{"model": "image diffusion model", "dataset": "aerial photos of the United States (SatlasPretrain)", "train_examples": 50862, "image_size": 48, "horizontal_flip": true, "conditioning": "none", "arch": "unet", "objective": "v", "cond_dim": 192, "norm": "groupnorm", "activation": "silu", "weight_standardization": true, "pixel_unshuffle": 2, "widths": [64, 128, 192, 256], "blocks_per_level": 3, "scale_shift_norm": true, "attention": true, "upsampling": "nearest_conv", "init": "trunc_normal_002", "residual_init": "zero_last", "optimizer": "adamw", "lr": 0.0021, "beta1": 0.9, "beta2": 0.999, "eps": 1e-08, "steps": 7400, "batch_size": 64, "epochs": 9.3, "lr_schedule": "poly", "final_lr_fraction": 0.01, "warmup_steps": 370, "weight_decay": 0.1}
Rows from block 15, named by matrix and row number. Rows with one number belong to one channel. Each number is 500 + 40 x the weight over its row's rms, rounded and kept within 0 to 999. All counts start at 0. Numbers have three digits each. After the name is the row's rms in percent of the matrix's.
# convs0: first 3x3 conv (model.decb.0.2.convs.0.weight, 192x192x3x3, standardized in use), inputs 153-161, a 3x3 kernel for each
# convs1: second 3x3 conv (model.decb.0.2.convs.1.weight, 192x192x3x3, standardized in use, transposed), outputs 153-161, a 3x3 kernel for each
convs0.140 090:506503494543455538496459511484518521549528481498542550444510539469499529471485492451487522536471491519481447480509566534570560492518535508507472541511441525539479473515479411420489467476544487507516504520527502500519477431454589507417507505484
convs0.141 080:501462519533481495510492526511558517532529516511541509466515492488472513470461496512458451494477511483460478523508457525474538494483516536587458600579457521546474500522506528517545516477538539484467493535496517533514558547423570564457499500485
convs0.142 103:497502438493519504477519479487544550500520579482511520501534449504500509484540519411462489467437478420425468518557503517548526501544510486574618497547592490574582476490467530502459500531484518511462527502483516508502440554612443516646481549545
convs0.143 101:465445482513523561518496551506494524541509520532531472466496468463510548481468526456411449464483478481467476508455549535525551507498566472433460559512476528509442556537500406434453503472447506509550505531522473485481470454518541495454504489412
convs0.144 108:446416460526533538476490486508490466534539552491483496477447439532498487529537484462451475493503477489494495405429386453470460429402465471443442544572562484513540474521511442442412550519496552499529527550511530428464496476455521565570482550525
convs0.145 093:444452407460521518439469553490506495542562521527547540494465421503509500475504513463461467511481498484471449461465428466515473474544530505526493550564591610586587533522534423433441497495460495463480553530531521493496504527517522554589544537562
convs0.146 093:470439487461482499512471513496479494548550522500550505445416509482462469507467519458493503437458447460432477464426467515452453492518505506489498575604548564603515474522541445466488503467483518553563533518513481478507444413424605563501571567505
convs0.147 095:472514501462528489493513517549562511532589544546516525458522411516529469484553468514533491538555466502498455427492491475570517478517462515559625505568604553502570483495466516523464463513467500481487533510521522503492486564572480548600493488500
convs0.148 100:490474547523483508525521491491475482510498527508501505504460481487472491481500540483476468498481500515524544442470519500508511538500518554569535556540478515530484464475459490484530449493519540517518506555501512556532551548498580515474538486482
convs0.149 105:449451530527513559524491511524509545521529532512480514525480519509478512487479511530494510521520479492494523485531559519520550558477548538560518602568489522533464506480531523467506461417475501532495509517486494525473575540483575535480478495429
convs0.150 093:456485536505507512511534495505495511486556523487538514423504482492454442480557506432427442467479463458492502465491562480575594485585543514491464513567488517532527537432521478407441459363473529487513452518477479529509531497474519578475482564527
convs0.151 097:517432509532473573516489524480480510528482485489514436449475517464444558489472521466473486481465464487494501473492544461476566509509563447441499564506485550556441484532532420442483504487486510521519512528553530525499482422471575525445586561410
convs0.152 102:466513501522509553492541505506547499458556550505532552515519486531564523514536537526563559576586588510558536457470459540554590536549478568554568502559556511496548548524532513550519515505459459482475449444452533502419519568552498540556474507556
convs0.153 096:474475490532529510479540504512482474553552497521546472422483480531529485464520471444468449535555448495484459438529485499584595421553544506511457553579547508528492519503530478420464521437456538459506528513496517509464435571505542594525499534469
convs0.154 099:473474528464479534503512535483488522514522493472521504465487470437476524462458493442478490482464473478488446437452548490483539497500563469429459547540446571556483497514571436412487509487500516502539527536498511512517431453450580526470572554463
convs0.155 088:454449440479464448471530476505515491519525553561596596488417469497488475564555509489448452482479506488487472501484447524500484580584520482522534524615641542559604492486491475499475499473429520498517525565507479504502472520494533550595542569589
convs0.156 099:517466495516491492551571512527542512502527508535558514478491498515511502486489495506506475559519526560503521464467602462515542499520531522548473551558478522521478530462550523448549497446462513520502491468474498472506551531495553599512502525501
convs0.157 109:428383381543523543436447474468461495505534476516469482358410427522555542488490475456466467526559534505580533427357386496517542453490438492491453547504539470496439546533550483481442562504469515487485529526534458466495462461445531486494518515479
convs0.158 098:466481484504514481459544483563496488535518533520531521424436515465465486495533473440409455465531423435489433416535499470521491481588505540524517573550529562527483483470523406451440447446453453478513479519510482499514511546487591547475569569507
convs0.159 099:543513524528490489549560563574559525590568495537521489441479503473474515493487544482474454523490466545498496503537577507505517558503556547499421568519440495541526416470523505421537474436464482501505492513502493508507527531506539537431484546471
convs0.160 090:448489485481486429506538537497546500562508534508507503478446492477474446512485468480492480488499470542538567502463463533523526506465580582617491567532507490486487498468495495494537477494481461481483487548521506555552547595469561558495505508494
convs0.161 098:487514472500518506521522530550526475582567558491493511481422471477476508509523485521483490511493486474463511428451480541551553536540515553518515606608516503520468474476526503468533503442511485452493490464526505519537614535459589570483505492509
convs0.162 105:529456539508496572509477514482482515511509500510534521465444508467465496482534527479482490514493509507515550449495555514546571513524528559574516599554452496499432484429531477449516458443499531524530516522543512512536546579477591571482514515491
convs0.163 126:392439496471483556447496539478486488487519524485517487425465522438473566415463587453449483450459513436449512432438552456464569450467566492492480549554525547561522473509533362402498404409525493484502487492508514509488500494506574547504559526493
convs0.164 098:477559511489510506492490509467509562456542563494485551505460513489489510521490576458462493484469488471496507489548545442514553440527535461570593493563551501533553472457484523516484486503482483503476552500445555487470461529577446520602458500573
convs0.165 102:532486472522472519482496475503461481476494489504486460530489567487521523445511506530551497488510565501535535393491497437491477468546508464481459493492486560508466523509548470490496503480529435486534462486467453437527512508467531503484529521499
convs0.166 107:504540488523500553527491553540520484509532496544569507468491479486486490564490515505480500540551509537549504510473506543525554569625578512457437570572548552581555455517480504549527500531475496533510499517498538494494511510472560601566507641553
convs0.167 103:484559559472562521469524541494511540487516560499527555480473453481483529509518526490540495493523514492525500395528501478605538436537543459494539472534595477517588500509496492522477515494532518523460548512465539476418490542519449543596414524591
convs0.168 097:472545456471479471533517534477496521510469450509497493557527514475509498559533510527501505519509497515571544449483449448501434530489526481540488509524519500481560462542513547497488466543419506454439520498511546520477465527478510496522541475513
convs0.169 093:442483486517502534541483536481479495537534473473520519470468485498502541475441467492497486495480479511490471443472518471512572476460531465438459550568503526536490495530574434462485531478491503534525497519518490520490430438488528537473494562456
convs0.170 104:488456447440501454518545501487506498491524480484498456459490475502474464472533469570574525542531507549497525439501421447541486512494479490522498463506495427473467481474495512542469483473469515493497519468468552555482485505539497516534511507497
convs0.171 090:445475513453500489520500551563490540492549509511507521481467521459440495510528529521531429518510470512526529447519580434567561479528504603576536508556530467526544529521455584507585500404476549461533474477484503502472563574523518554556434477523
convs0.172 147:498563557490494518526536552507543535474525527504569554457564586462556553507598567516522547500506565484583568487538555424565574528633585520518506468497512469532550430538522430590586396553512551497475520501470562529501471496539420510552439507571
convs0.173 109:435411485506475530466487512503520502540542540510523523453445474483510536478472564474449485466461491418429495467409479520457526463451529500503456547628552549580552497509543352396402473451475494483511510485508491523513505494442571539505570547503
convs0.174 091:461504465442516460479505528546516529538532520522527523467491460498440398491533483514499502464465444477484493505454440520451485534503520548579543548530491484484543471480477532501554511532505452488476459503432537518514570531509533526547473496507
convs0.175 103:468460536544505542522513507512471524477478485494503470489489550510498520461455507500482467526518507509463530469542549517553571501535541547543496615565479527560452501483535470481537473428490498504508491508533524515542554542497600562461511524459
convs1.140 093:509541539498390550431510518426460551560460501541501528480437505473497494526474524561519487505447524553526503477476505469483560499419513482422466394505463413417440425493499509525525560443496456483444488543527479371552524484465499479502489495487
convs1.141 073:546387492467467527546536559443501460453479548449451565481514521462516528501546561447559555546534512560495509565529562461494507462461572479447544389453528483494484524495510501483490481471439569442464489456515367482571512505521539460467501469467
convs1.142 082:441473404446452509550483527512510520522464463490466406459522470589560517608595496530480549480470514542541497552538453517540473542594522469640514561570555524481584557462501506500461517518507488466509476472510467479455522499485507530514497501530
convs1.143 101:464448494453465453481519506482482482444556497499518462470436515531534581520464465532484495530479413467488448433455516475486579482448485532490471453449467421512443519507521449476509520459480488542481545551475473441495500526541488496471472453459
convs1.144 114:446535530556531478496529563491451526521493446477509482450490474561599541496470454500468451504508478529518533427488492517592599438449472516528549483497539463582523479529521473507468537522494516407441491541442482506540532484516466450477512497493
convs1.145 102:476479467516527591510463506527500487517465493541575509390463484500563531543536489526474485483509484488497524373457496388512588461506498464559526473460459462532537596544531448513521458492509538509489522436493566483529417506463436464543447480518
convs1.146 095:478561494506516497500617492506559530539496492555498502505459535526595559476487491489470497515528525511518475449471508464525572527487552517533513512484491551478467511484435500479484512494537470475446499475395445423497465459476520442421482458459
convs1.147 090:479484465512516458521522499511497484523480487540532507458515490487574503518538471494469546513515492548498492441511435458553542444579524561432520505514512449441495511520485548469582544563543451488492462472434485560505506542556443512515464524533
convs1.148 101:534555502531446501452516504528465500469508475494507521468371399421432456438497489516487493457520462484421468509391417473396478461393502540472538476559531499505495516504503488503497498453510487490560472504598485518530624554463547521451532534449
convs1.149 105:479548518474515503585496571484506489527563513474532509460376476413421563471519552486520483504485506459537535485386447401452541452480568480459460415511451452425522502496491526549498468500534496476472459469471436522582544506495479488490391434439
convs1.150 107:572436521430500504440543492481496514530502579530530519485457460458524523492558526517533522471449502485493494429487456373482526396487517491561419462406540558591508478486466519497468464501540445558452543539457519543561474508494462510481485450461
convs1.151 093:469464544483512456475488486505479497463473517555525472440431471472521512475478454498484486511470499483521509396418484413474563481452492536521558526511494494527493543486506452517493567514496467474510520537565504564523520533473485531503517485449
convs1.152 082:458514413526430450502533504486474539471508447476464442472476475549525521482558455492548484479498502483526549512556443557615496481565483489568601489438495568538480469478516482443524457444479521488499514537505456557380520529512495558511570556513
convs1.153 124:431477467550462487461484515501488484480543509501469505409460462503577538479543460517544526537488508487537517394452455407506527407514486484547561481528519592530506527570532500513517489469543384445518456579483506505451489509488467516538473455503
convs1.154 107:505479500526482507513541491493509509474546469518482497432423481467542533457478460520520477471492488510504494461456455450487544508456536564541528497515515472454469531486510489526457521517483472400442497536487406479540492492448457481459515498476
convs1.155 084:545492414426483467432515494529539419540548472536484551460551486537599540556509511538477462429453510442536492436529542494484520523518546528571538387533546464523551538569512490505541392484476524508573449464521443505530417442479464479411500488473
convs1.156 098:466456504477528480502497540507463469483478504519533516455444511466501536519550539483551516487497513495461476467464503407507526442541577424535456428471512540539532538487519543464521510491542473465440477552495476536549536529507470514494435482474
convs1.157 098:442501448460467482496529498522549553485476463523506494515454457543556456421415378504430506547532504546557508491495474633601506503446404507513510480477525469481483580500488504514518505563560548511482518521482446488481476469477474424501553577481
convs1.158 103:475494444451505487475459519499495505502483486540581538462488457492518536477558507491507462522499497472526554494506434474512517417517494486514514492475571571554594478534540514512614526547466541391308420481503537504324498556495510515468520531481
convs1.159 090:498444501492468483473500508481462467464504510458521483431459491417509552490544538514484483465494533517527494486506560459510571444490585527567451480460536496533532523472521492519508456476492437492577456569467465540503535488572527532543470443502
convs1.160 096:534546550431519513425437510478477499420480529525498478490431479503480517462493537522552515479523532493492523525478449534498547484489551520537493498453568530599516485501512533550470495540491520528501383577486553429514477522549543541510506497502
convs1.161 117:505543538462440508573515486483548562511486539525537556476464446461485511478514540491500468527429506508500447507473442487491522445509562535566544448528471492454514475466541496467438571504529566456468639479462441524519527539478482543491477506490
convs1.162 105:512472507479477503489533542514487526521510519507528500474380448441403509485509494515515508473507444518471498479389508405422505432423524477500496513467474447525471520478473504488495471513508455499527502509527412476521538483496502484478515473505
convs1.163 121:488508479503488470545497496481504499521558502509482495402442518451551634497487514494563516495487517491517498381391501394450573473462512443527497486517500545525470543472484528530498514500481517551515547489567509451528504502460484464450494468498
convs1.164 089:479553493426442378425520389511510492552486495550578477512477483544557548572548511478512469468499490473505420530527478537607537535581518469433498503427622475470525468507521499513485414458448388317477510424442558484492576527520565565487536502539
convs1.165 088:488475539476446504484450568476446511576458510591465522470468463491490481501460454511510519545515515526464508447457401469415425422409423506569449518477493499572502470524455520481514567513482476496529483532599506586453477486425480435425532451420
convs1.166 105:456468521536546484531529511447490515464491487482527480387474451429558533489524460478483469522491488494487506457490518447573555455522522484427446507461502443443493548511495471516542454531530495437507439363535466503473525539521488522523416441473
convs1.167 103:519585484534547512477447495523510500490507495553473474473493464544565480573536444535523480427483478517485529525528449588616502529546470503466455454502538491405477473488548490521535483477514417385412506480418485463420530555511527539517526485582
convs1.168 082:562501617495528539573539528488541518464436528388477505483555455515501459497523490506471489517536482536476462470562502502532453505503447547503502512503539437443536484570501453525579492497438483446542559521477561562537475548535499537555464503546
convs1.169 080:495450477419523565483507514509475479487454494564522475409456491551505557523492462474473544508457470503488532386448495475533557427423473472508498466532520473490480521483491494510470501480523501482507463535541483457537458516452524463482511491505
convs1.170 083:520557490515521508454529510434510446579500512452474494532522463556511473491507467499489518501521476459449450494547353565554459482526417477448468438558512534489468459461482505528459454438487487543483466526465529563519438497465515555506484489544
convs1.171 095:495465495466453455417503477481528447488494472440485571467466449497517488464602535540541499497490500501476539511527484407502472418523566410484577447461431488503488504485574496442472527458439470590506424511455459600488451555505481511489420422462
convs1.172 136:504521513536501505525525512473481478469480503481509523469547442512540461541568495495484465501474519468500482525564458494577473484610474495492510481461483569511558514450517457501524487494538505427477509514426501520452509528486519529548467505496
convs1.173 107:467492453458530513569582524498444457521465478465514494425471562522560615502480486474500515555505494467549457378425499427509566494425524543535525484512512488548489506513463515517490500504520530502472508505503523526497517512483491422396452497477
convs1.174 089:499552490507536447438470468479445499472464458451454517492484532504492536523540550477531498473495446453480458559570495544519506475512555453501520448512566463499521527431484557474485489542445464602495618506561637578566536509489530585543524519500
convs1.175 117:484416486509451501520469513531517506500473511526490515453347447398443506456485500480536546528482505475493508481449475449421509450411514478431490455469463517523472512477468480527490523516531468442490406552496518532529519526485502474474492445508