A small image diffusion model, trained from scratch: 9.3 epochs.
Rows from block 6, named by matrix and row number. Rows with one number belong to one channel. Each number is 500 + 50 x the weight over the matrix's rms, rounded and kept within 0 to 999. All counts start at 0. Numbers have three digits each.
# convs0: first 3x3 conv (model.enc.2.0.convs.0.weight, 192x192x3x3, standardized in use), inputs 80-89, a 3x3 kernel for each
# convs1: second 3x3 conv (model.enc.2.0.convs.1.weight, 192x192x3x3, standardized in use, transposed), outputs 80-89, a 3x3 kernel for each
convs0.30:505558562502550515564559563485506518529562479549524503538502454464479572470528540516562489497495499495474523533507518581495550578515520464483529424408500415423483543584561518569492486539512470519548392472493479482523540473463546543505501467514534474438488518420486517520
convs1.30:492508466519510458426564563551491493512529413473498542555556549553558544552557530506534521541487441570530487587551558507598558542583505351407419485398489417435437601600583526597576549594560573575574575575577575578577529557528457502459540518501519502489511510517526533542
convs0.31:536476543517511565533549578597525551605495540518510555506539523554481524524527521495451487501476431539490518571562524566546585582593566516451521487509521434471484519572496452543545555513562445422430417446415457436516501472481490468489467400495525557505510511469553522506
convs1.31:513516495561550430506512521451563446561471464453518550558554546559561556558560549488514434421378428391452481564569586578550558620592504464502425402399446454465462600602597601587599603605570573576575576577577576578577445462473484396472453467497459509515533488509503512491
convs0.32:408411485493542481396448512482519483411507484375443453470490512434465489442433423452512571496584642489603552472442449439452494411391437576563478634593520676614530505490502576560586565536567477426457500543531524563525529615555491606573455540507459466476490528527454445465
convs1.32:489537550473494500530568513528494450479456493462526462508495507438430464440429454451467467483558515454523531483491490480495531424498402574610565458461547513529642438318414452437458498463510489475475436411430445444466508499459531573539534505542529517513566512513496491508
convs0.33:508534558550540533514528499582478548453481499517482554566542502539535513543531614552481490541492439471497503527544551530550554531576562455477447456456486496501499536533541509571557530582509440484484417417499510401466474430524508489460511461507494462450553479431497500515
convs1.33:540496477487513437537540474513502442568415454432566536558560517556538533555555549506525506506467518492478496475527590567451556549604525435438487493441447487478471590603572604576566561561575573576575576569577576578577501528525530477465520551500490504492520461479513548571
convs0.34:540598529567496532529531536518534530488565564573531566479492514541498512534514563545483453549490446513494482522524587533529512565573580518521508488503472478452481543500514512514509487516522493474506446487456469493495508489531462488508488488464521489442487452448531534476
convs1.34:559503441471478525510520520416434499414513505524416527529556530554525562542558549556513494472511452488493511508535569624515495548527557409405370457460446485430392600602600534606574592589583574574575556569573575576577497503494513509450477498546481559488514515501554497518
convs0.35:422439439431429416436432427475460453469462435466482445410421463432422441435430448541556509563566507523531483431429403427434424417425424495570545513599540466541525442447434449451446409409407520544536531547537499505517539572537537575545524572549474492505493506508493513510
convs1.35:468511492428542503507479547499483444484474509530497516412399428368358309417370434572558610514564572532577475461474421501408457368430393523480514539520542523529575421413456381385389492415466409369336406333354401396360493531523526545512502514563486520505479540433505541517
convs0.36:517501589531548517555477540565518557527519558540545570561619557529538496566566534527513507455469451548531529520563533545552484534539552466466508481509484462486504533535550569516538477540516471475464413439486438473474512467550500471506499424494511522502529445484561457533
convs1.36:520509492506497448511546421521510554504429486493505587556558558559562562557560555464463410487468447447448491572537610575562560580511507456422458481475394490467483594602600521566589593606590574575575576577577576578577399466435453461515434501407485516501476504513495534457
convs0.37:437437417470494465461477443455500508440481510418458509496516496488462483461476464455524569455521636476546662474489465481465448458441437542557481593549452610562526479464449510543550530550568448472446453470501508546491484559527472551557482516530484514465478476493436450450
convs1.37:465535480541525552572477390497471466561495530496504435502461502470387469444408493389581609380634553392507522433452428484423484458502395576580662438407683549447691430439463486441546577570555483457477454435447490448467479455537482480601491452550520517420511481518470508489
convs0.38:489477484475462514421487517535453511450521525426494530496540485537497485457443449437470575495564592513519603553485553482484519471483496555519417525571503544527512540462505536549592528612640447452464547466541522508512557600567446520527400493497490468480510457551460464522
convs1.38:524472499455532495471544428508582481459474423502515500536525527504468502478461486384457529375514614422486479473424475523530513464432429600601581447426539533499609426382503489471524540525537514510521503491496505496500507448493567493539531462497476517454527485498476491467
convs0.39:480520496593566497542513595575590589484521539459530549510511465511493573569506507496582460521562501460528487573564564504533561561512621569532463571504523562484458507475448627524587507436508519499551543518496622492525476536521408555468381500450462513574432434583480482523
convs1.39:513511482444481432551494530557488484546465384550422447522463518517502491505485477504508538444584499421518468530455492493465502507478466500505550496488529520519586542497463511479504472456470525522529513503516513501512535472521462480509544502511484518502480507521480530523
convs0.40:453472456438490511469444540435529525384535556415486510538515531510475488503422466466524546413575596449610566469500463477477473451495466548548484641576541659546531486513515503589576553532616483465414485508519471566544478548523378541503365526513465496525513490521523531488
convs1.40:520504463529505509511560527464502501459496469439478469520513518466453508472456514475439525496536588433504486464508491478495477489484431594556622516476645508465653380377491440438496570520566489490505474461483483468492513474526545533537569464529489527490478487477510452464
convs0.41:474451432505523420484489453512474523472494561424452499513507499496557472459503412524526579463499659510516639456488518476479464445483498509533475516527449636599529475472478504539568564646601448466511421481501554505499605580551531597600504473511444473437457495474477450458
convs1.41:515530566522456557491449474443490554529474473500505459505457493457383448449449481434516525419543548390528501408487432497486546471467471564608618429460578498477575368358399454377528508484510497472476462438442490485457476461484475493570476472445530507447551492512514470562
convs0.42:528512548564534498508540504550518507498525563557547540498502486496544538463496515515525441581429512502469559555544546619523593581565574513516529473471489416510447585615574564531528519519499490512543483517498473453486491450512494482413524468465462515502441453416548455411
convs1.42:466524467545524544500458510481399484463447528460519624521528517536538520535519517566528598548485494535539478519572522523499537565503512385373357490509498470426409598598600544550555575573566567574550568576574519573569455454524408495508572545497548545599587525521559542575
convs0.43:501475497487544525571532520555600609457533570572485487561547543574558551521464473523483515533487495516507475491518495477460445503530505531560420566481458520511463426512474540518509520512542557538523492515520523544486511534509422543482409547521488439542414451509467428551
convs1.43:502377482536492444590535446543567464471537415516558519521510519492484495509501530465477493430540516489534479493479532438504480489488472518488517480484539521493525515510507532501477474476491520516526506502516496500512548524558526501558518458573495474472433463434493497455
convs0.44:599504583547523517542527530562646575520505531472467539555524555583520600516545479488490482425537550525494512555606570562507550562577521444521458438478459475457543541457489606557485587504510538516494482565494471492450431507599487486548514440502487428481515415482488531515
convs1.44:448514458522483530543507475507486435535546448566499453530555540549546561535560548475454400464482547444504498545570492474571589515505541463508433450486473524419476599531537507531554572518555574542569576561577496579555517510533526465528434466528470464460520485496447505462
convs0.45:497517519529473476546554544577512475518554536522542508518551551509550506503533571549507491518433505516487496573620521500552517538513519494520517481459473460484435573560532483518492517553496518494507475470523463447448490513546530455540520458469493492519502428510540519476
convs1.45:454546553474501526502529484530515486422464501477499486544559548558560544558560551518472459510467444462485423550574534511505514543490546428473380437498411452455393599597600591606602595572545574576575576579572576578577490550467474476478556511528489528541507529560493512546
convs0.46:554525511543537517542543541555531524549596534543543503452536499572546512546473545496538432527531546469571541525496521524514533555534527492493576421439507416483485550543523490491491493480523474495510482496480536454451487524515458470540576447505510527494489531462461417507
convs1.46:484485485512468460551507523471447527478410487510533543489550530509550525508551535566541475574466490581509482478507490580579559522522553389386405507511444479463424596599565572553474516511555569538573573560576574520575442530483504515444537549491527470531596463554492516501
convs0.47:515499581514536526476551554496534560505569469567525542560551536514504516533559521545493443527502535479496545548528510553540523515552575447507503501484513423496427548502472557497532571537511490502497530526510484551529463558553419452512486579505502480528445473447571464489
convs1.47:524512535499514544510519532400551534522580467445455480541547547459537540534545542552482531498519483493450506574482491548477492482473499423444448483503393503440451577564514549577578589586591570574573575575576575577533468569457464542554452397547528510502502502494487486513
convs0.48:597590502473520520526515532536545545555511514551513547554538521541563556542492517502529461529557438500498488589550591506511564493575560527515474510480470482485435529480487543513563511559578469426438491460447405449439479496518499476456392462377526490498486486526543509501
convs1.48:449506513550558482502496538404550509432545491464532489557560558558531560555521558442438460502467465468506470546571579582557604552490542457409432488481427502435395576590541597574569594595572573576574574578577576577576426510517502478513518492509470501498476482484472501468
convs0.49:412407416436415398414426407500512486451478446476452458396419403465430425404413461519547506526567517471539485434433427408416435451405439538585531486635509535556569423424441455422431391378413506485484514509545529553518521588563525575520513575571478508512503504527501515555
convs1.49:477478530464514492493488487468469525519553533448508513453396447430414397444424454552515485543566582468504489438417437455467435454472398565572519531520593520573555415435465425400426463467460426411425417397413415400427515474529525548470513504564519511463486528511457558502
convs0.50:505525577529532503497517528526500568501493558527533521508540505558552529504524504528509459476460509470467483559566543525495473561555514493442442492474470507526485491495505520546514551547534469488451432420417408367506473444450489485423482461401531467462519475478561500530
convs1.50:475539486529501468408504457581487377575426461550532464557559559557562561558557558454388485468425358461498526503480611539515534499518571467451494477486424432495404586605600599601599576579564574576575576578577575569577485498549433495513496547471468523503491464477481478475
convs0.51:440435444470486459491489454515537542422480535426491473488528504488522521511467415510511591458500632522556621493456473426456462417472510545552459503494441646572507504491472486509564592600615427451457455464457522500505500554563515589515466501464466493511482522534458456514
convs1.51:526527528509547431403505489472582555488510498495529513520495553435386435469468496332422436412505549408552571394478378426529536426457426608625631453430520529486604380302397476431511502513517514505505473455467483487482474496471547489591479474414492465502462477490476486443
convs0.52:555545552493516520596518532523559570524584561576501516497546558552536554495478520524477463479518462487496448538526516486560561539542510487524511452512480469509503617524545495529483534512573446476466446424463477416444492475447520424437500507466502479499489488467556529500
convs1.52:526503471494431490501515449525463463475426421554428507552557559555562546558560533456445514440410453485461466481525571608560488508588569468478496441505487422485463574602582601593599593541588574574575566577577576578576475524501481523494421508476501532508498553512484535557
convs0.53:494458419448498459455502486472511517416537494401499475472507440480502470498459445483544578411541598460596628467479468460436474480491479570522443553524452695565574518519481537544549589594612462462462514455430575569505497591520454553569422525482467509476494482503515489460
convs1.53:423515457521543489505532464504455540509500399542571426521519522469395460504447507378428427419597558362543543397501485440495529368532436674629669450425597510474641379321428494432483511476466513499507471450478480467481475490564527468564503412555458508535541548529543497476
convs0.54:425458449435466470427460465450469473429489445462451466484451484449478449437397429486523533516576529468524501436442407403452426403407468556531429603577509611545480473502470488500494472477447500501493521529527537522516508588545524589525502544535478499468452486485469489466
convs1.54:492481490479469478524493480501392507491493513532485529465473449466429447425480458547538551555502568602522490508529497502436431450536467536502499576515594528494615430448424457425481454446434468430422415426404430385424509499548524498527559509469518516501503520543492523541
convs0.55:508542551556527533532519506566528541519554536543555555532466515532471526522511530524525437472465470499513541536573500509555537543539518531513487471543502466505451540553578528525502570511530505513444462454488441424438443479471491449452449449421499491435478439484542495516
convs1.55:551503476466472554413472466509407505494479505533479458537560558559551559554558559414462456479417466507455364540600532503561558550560569471415467444445482457451409599606554601483602593598596573576575576577577570578577427479534443396539489483541458475483514485494500515475
convs0.56:516508513518531494504548554572519528480522518530512502528562529525490531466480481482487475495458449521492521478583504502503510568583565498500455426505488419477485531502552548550499550525557445452455432417502443429475490490467489445433553485435514498496498447504549531502
convs1.56:525425483518466451524496520559495533503418492532520543555559558552562554536560558396425483471445528436448496522559498609555537460472606458502516506470491452474517587600594558600579554588590574576575576572578575579577476524533514475528447564502455470501536419468461504508
convs0.57:469443461443514473444501507506533524440506560461454503474559542527493523479545529440536618440570611459533581529467475490503493517462459468597478496525518593518491469502474552594562545513567422439468493516517490530483447551560459510614380516573469462504494435436528465509
convs1.57:531441487489445510489442491512588605529568465521437521527511529487463523470451496382558617382573497454545516484497497463495531436443432534506542423500616511430635460453544469419524531548551504499512490479492474478487494477579510422499531487600470506460510468519510493448
convs0.58:438514627513508510545523457492524538500531473608545477492548500542560581517476577484498477513514454540474504581534542528470515607476535486511506442446484422496490580540539503530517512506479448471464426471490448494487501457460454422526545432481487493464499448469475472452
convs1.58:491515487505503527497470548490420476475476486467485521511552556520527523538557507543521543506546490530497541599598584511488503510525529397407411521472471496490452598603599564540552560545542568575575575578577576561577484455502493517453526552491477532550508502480506540502
convs0.59:515465427502523437407536482484522515442486540396478509486513502499459543435430436505507546414506583430599619441505491506442482508513465556519511576537466733564498525515471506566531582663615492486494481454472523531478525604517468590506486484486496508571507526511506488516
convs1.59:537507514489509544511506417459559573536415524540504475518502534442401483454422483382402491439527562387522495354489356458525548419463433654672664449418604540470652319311398493415503542466469517496513465447473488478483522518479488493500498447526498471465488549522405520479
convs0.60:577527522462532526516541505581533560514516519525489561558522515527556539573514532542510499460491501441506471520543475544538587535533501489498500506465522476457521562533531496523539524508507489488489457442443452418493558438469476464461496431454482475508540458427513463472
convs1.60:516567545540511510456563538510458528472580484539507526551503552561553551558550557483487529573509482452412438555508604555584557552594509413440403501447460441471397600601600560572594497491560574576574577578577575578577466515538510502521531541548524563557467471500534474477
convs0.61:453409417439434412446485422468494437466504428460469437437455463438442456420403431501540510565548514508513483421430415419441460394410415473550514507586576498550524421408432432413403407413395531528531534550541506537448536589545551587545524589554499537509480522514511519535
convs1.61:493517532468528519475523498466446464484521495491491513511426449410477401427448428507565504529538515584541538551500411489383438460467484583539486507543538511581595442447445427453472454474443420417405381371433418385405527527469517500483530502469532457523472479566496462490
convs0.62:561531482513499584543554586567524520486540600551560516527513523542470571554528499407514411414550466464496437588562530516543537581514552400517509469467463429452452471507458452520464623533556461491455494530503508511460505494511417545431433506496399454511405397471449530530
convs1.62:473454509534522527500502470438503431492505456488569478557553555534561557558554544486503407427491477485464439565555502525551521567614578422482449491464468430489453528562597524552565573555565569574574577578577577578577498549546519517517509510558500439484497500514489487540
convs0.63:436473463447496512450491484506507530385495483411481435479509586511466505409465472487515533385496552453578565500502531461457426460465518538538489567493464698553499446530534566518565556629594437436408494437507540511525464521579480521529415555462469493510491450474492460466
convs1.63:461540473501490479536480512504562573475495517433463489528519537470441491471447494472458562430584561421572528420476428454521524434407402618593657472415668550475664391366456447415501556531561507495508484465488491476505523489548519545548498471528493503497489502516544440524
convs0.64:545515549537511489555470539516504545555503550540548507534533521558572546580519499540499493468464464479484483599584586525523575510549550481502502477525468531539495573558554559545578544577578398438464438467439439392479509465465450468446461435433491471512461399445499523544
convs1.64:459493493492459496541474545435527492467454461500472484555559559564562560517559559498435402468467461505500476591529506577557539506537549466478443448432451467453438600603600552575566537587586574576575576579577576573577534444485483460483439440487517490517492466506525490506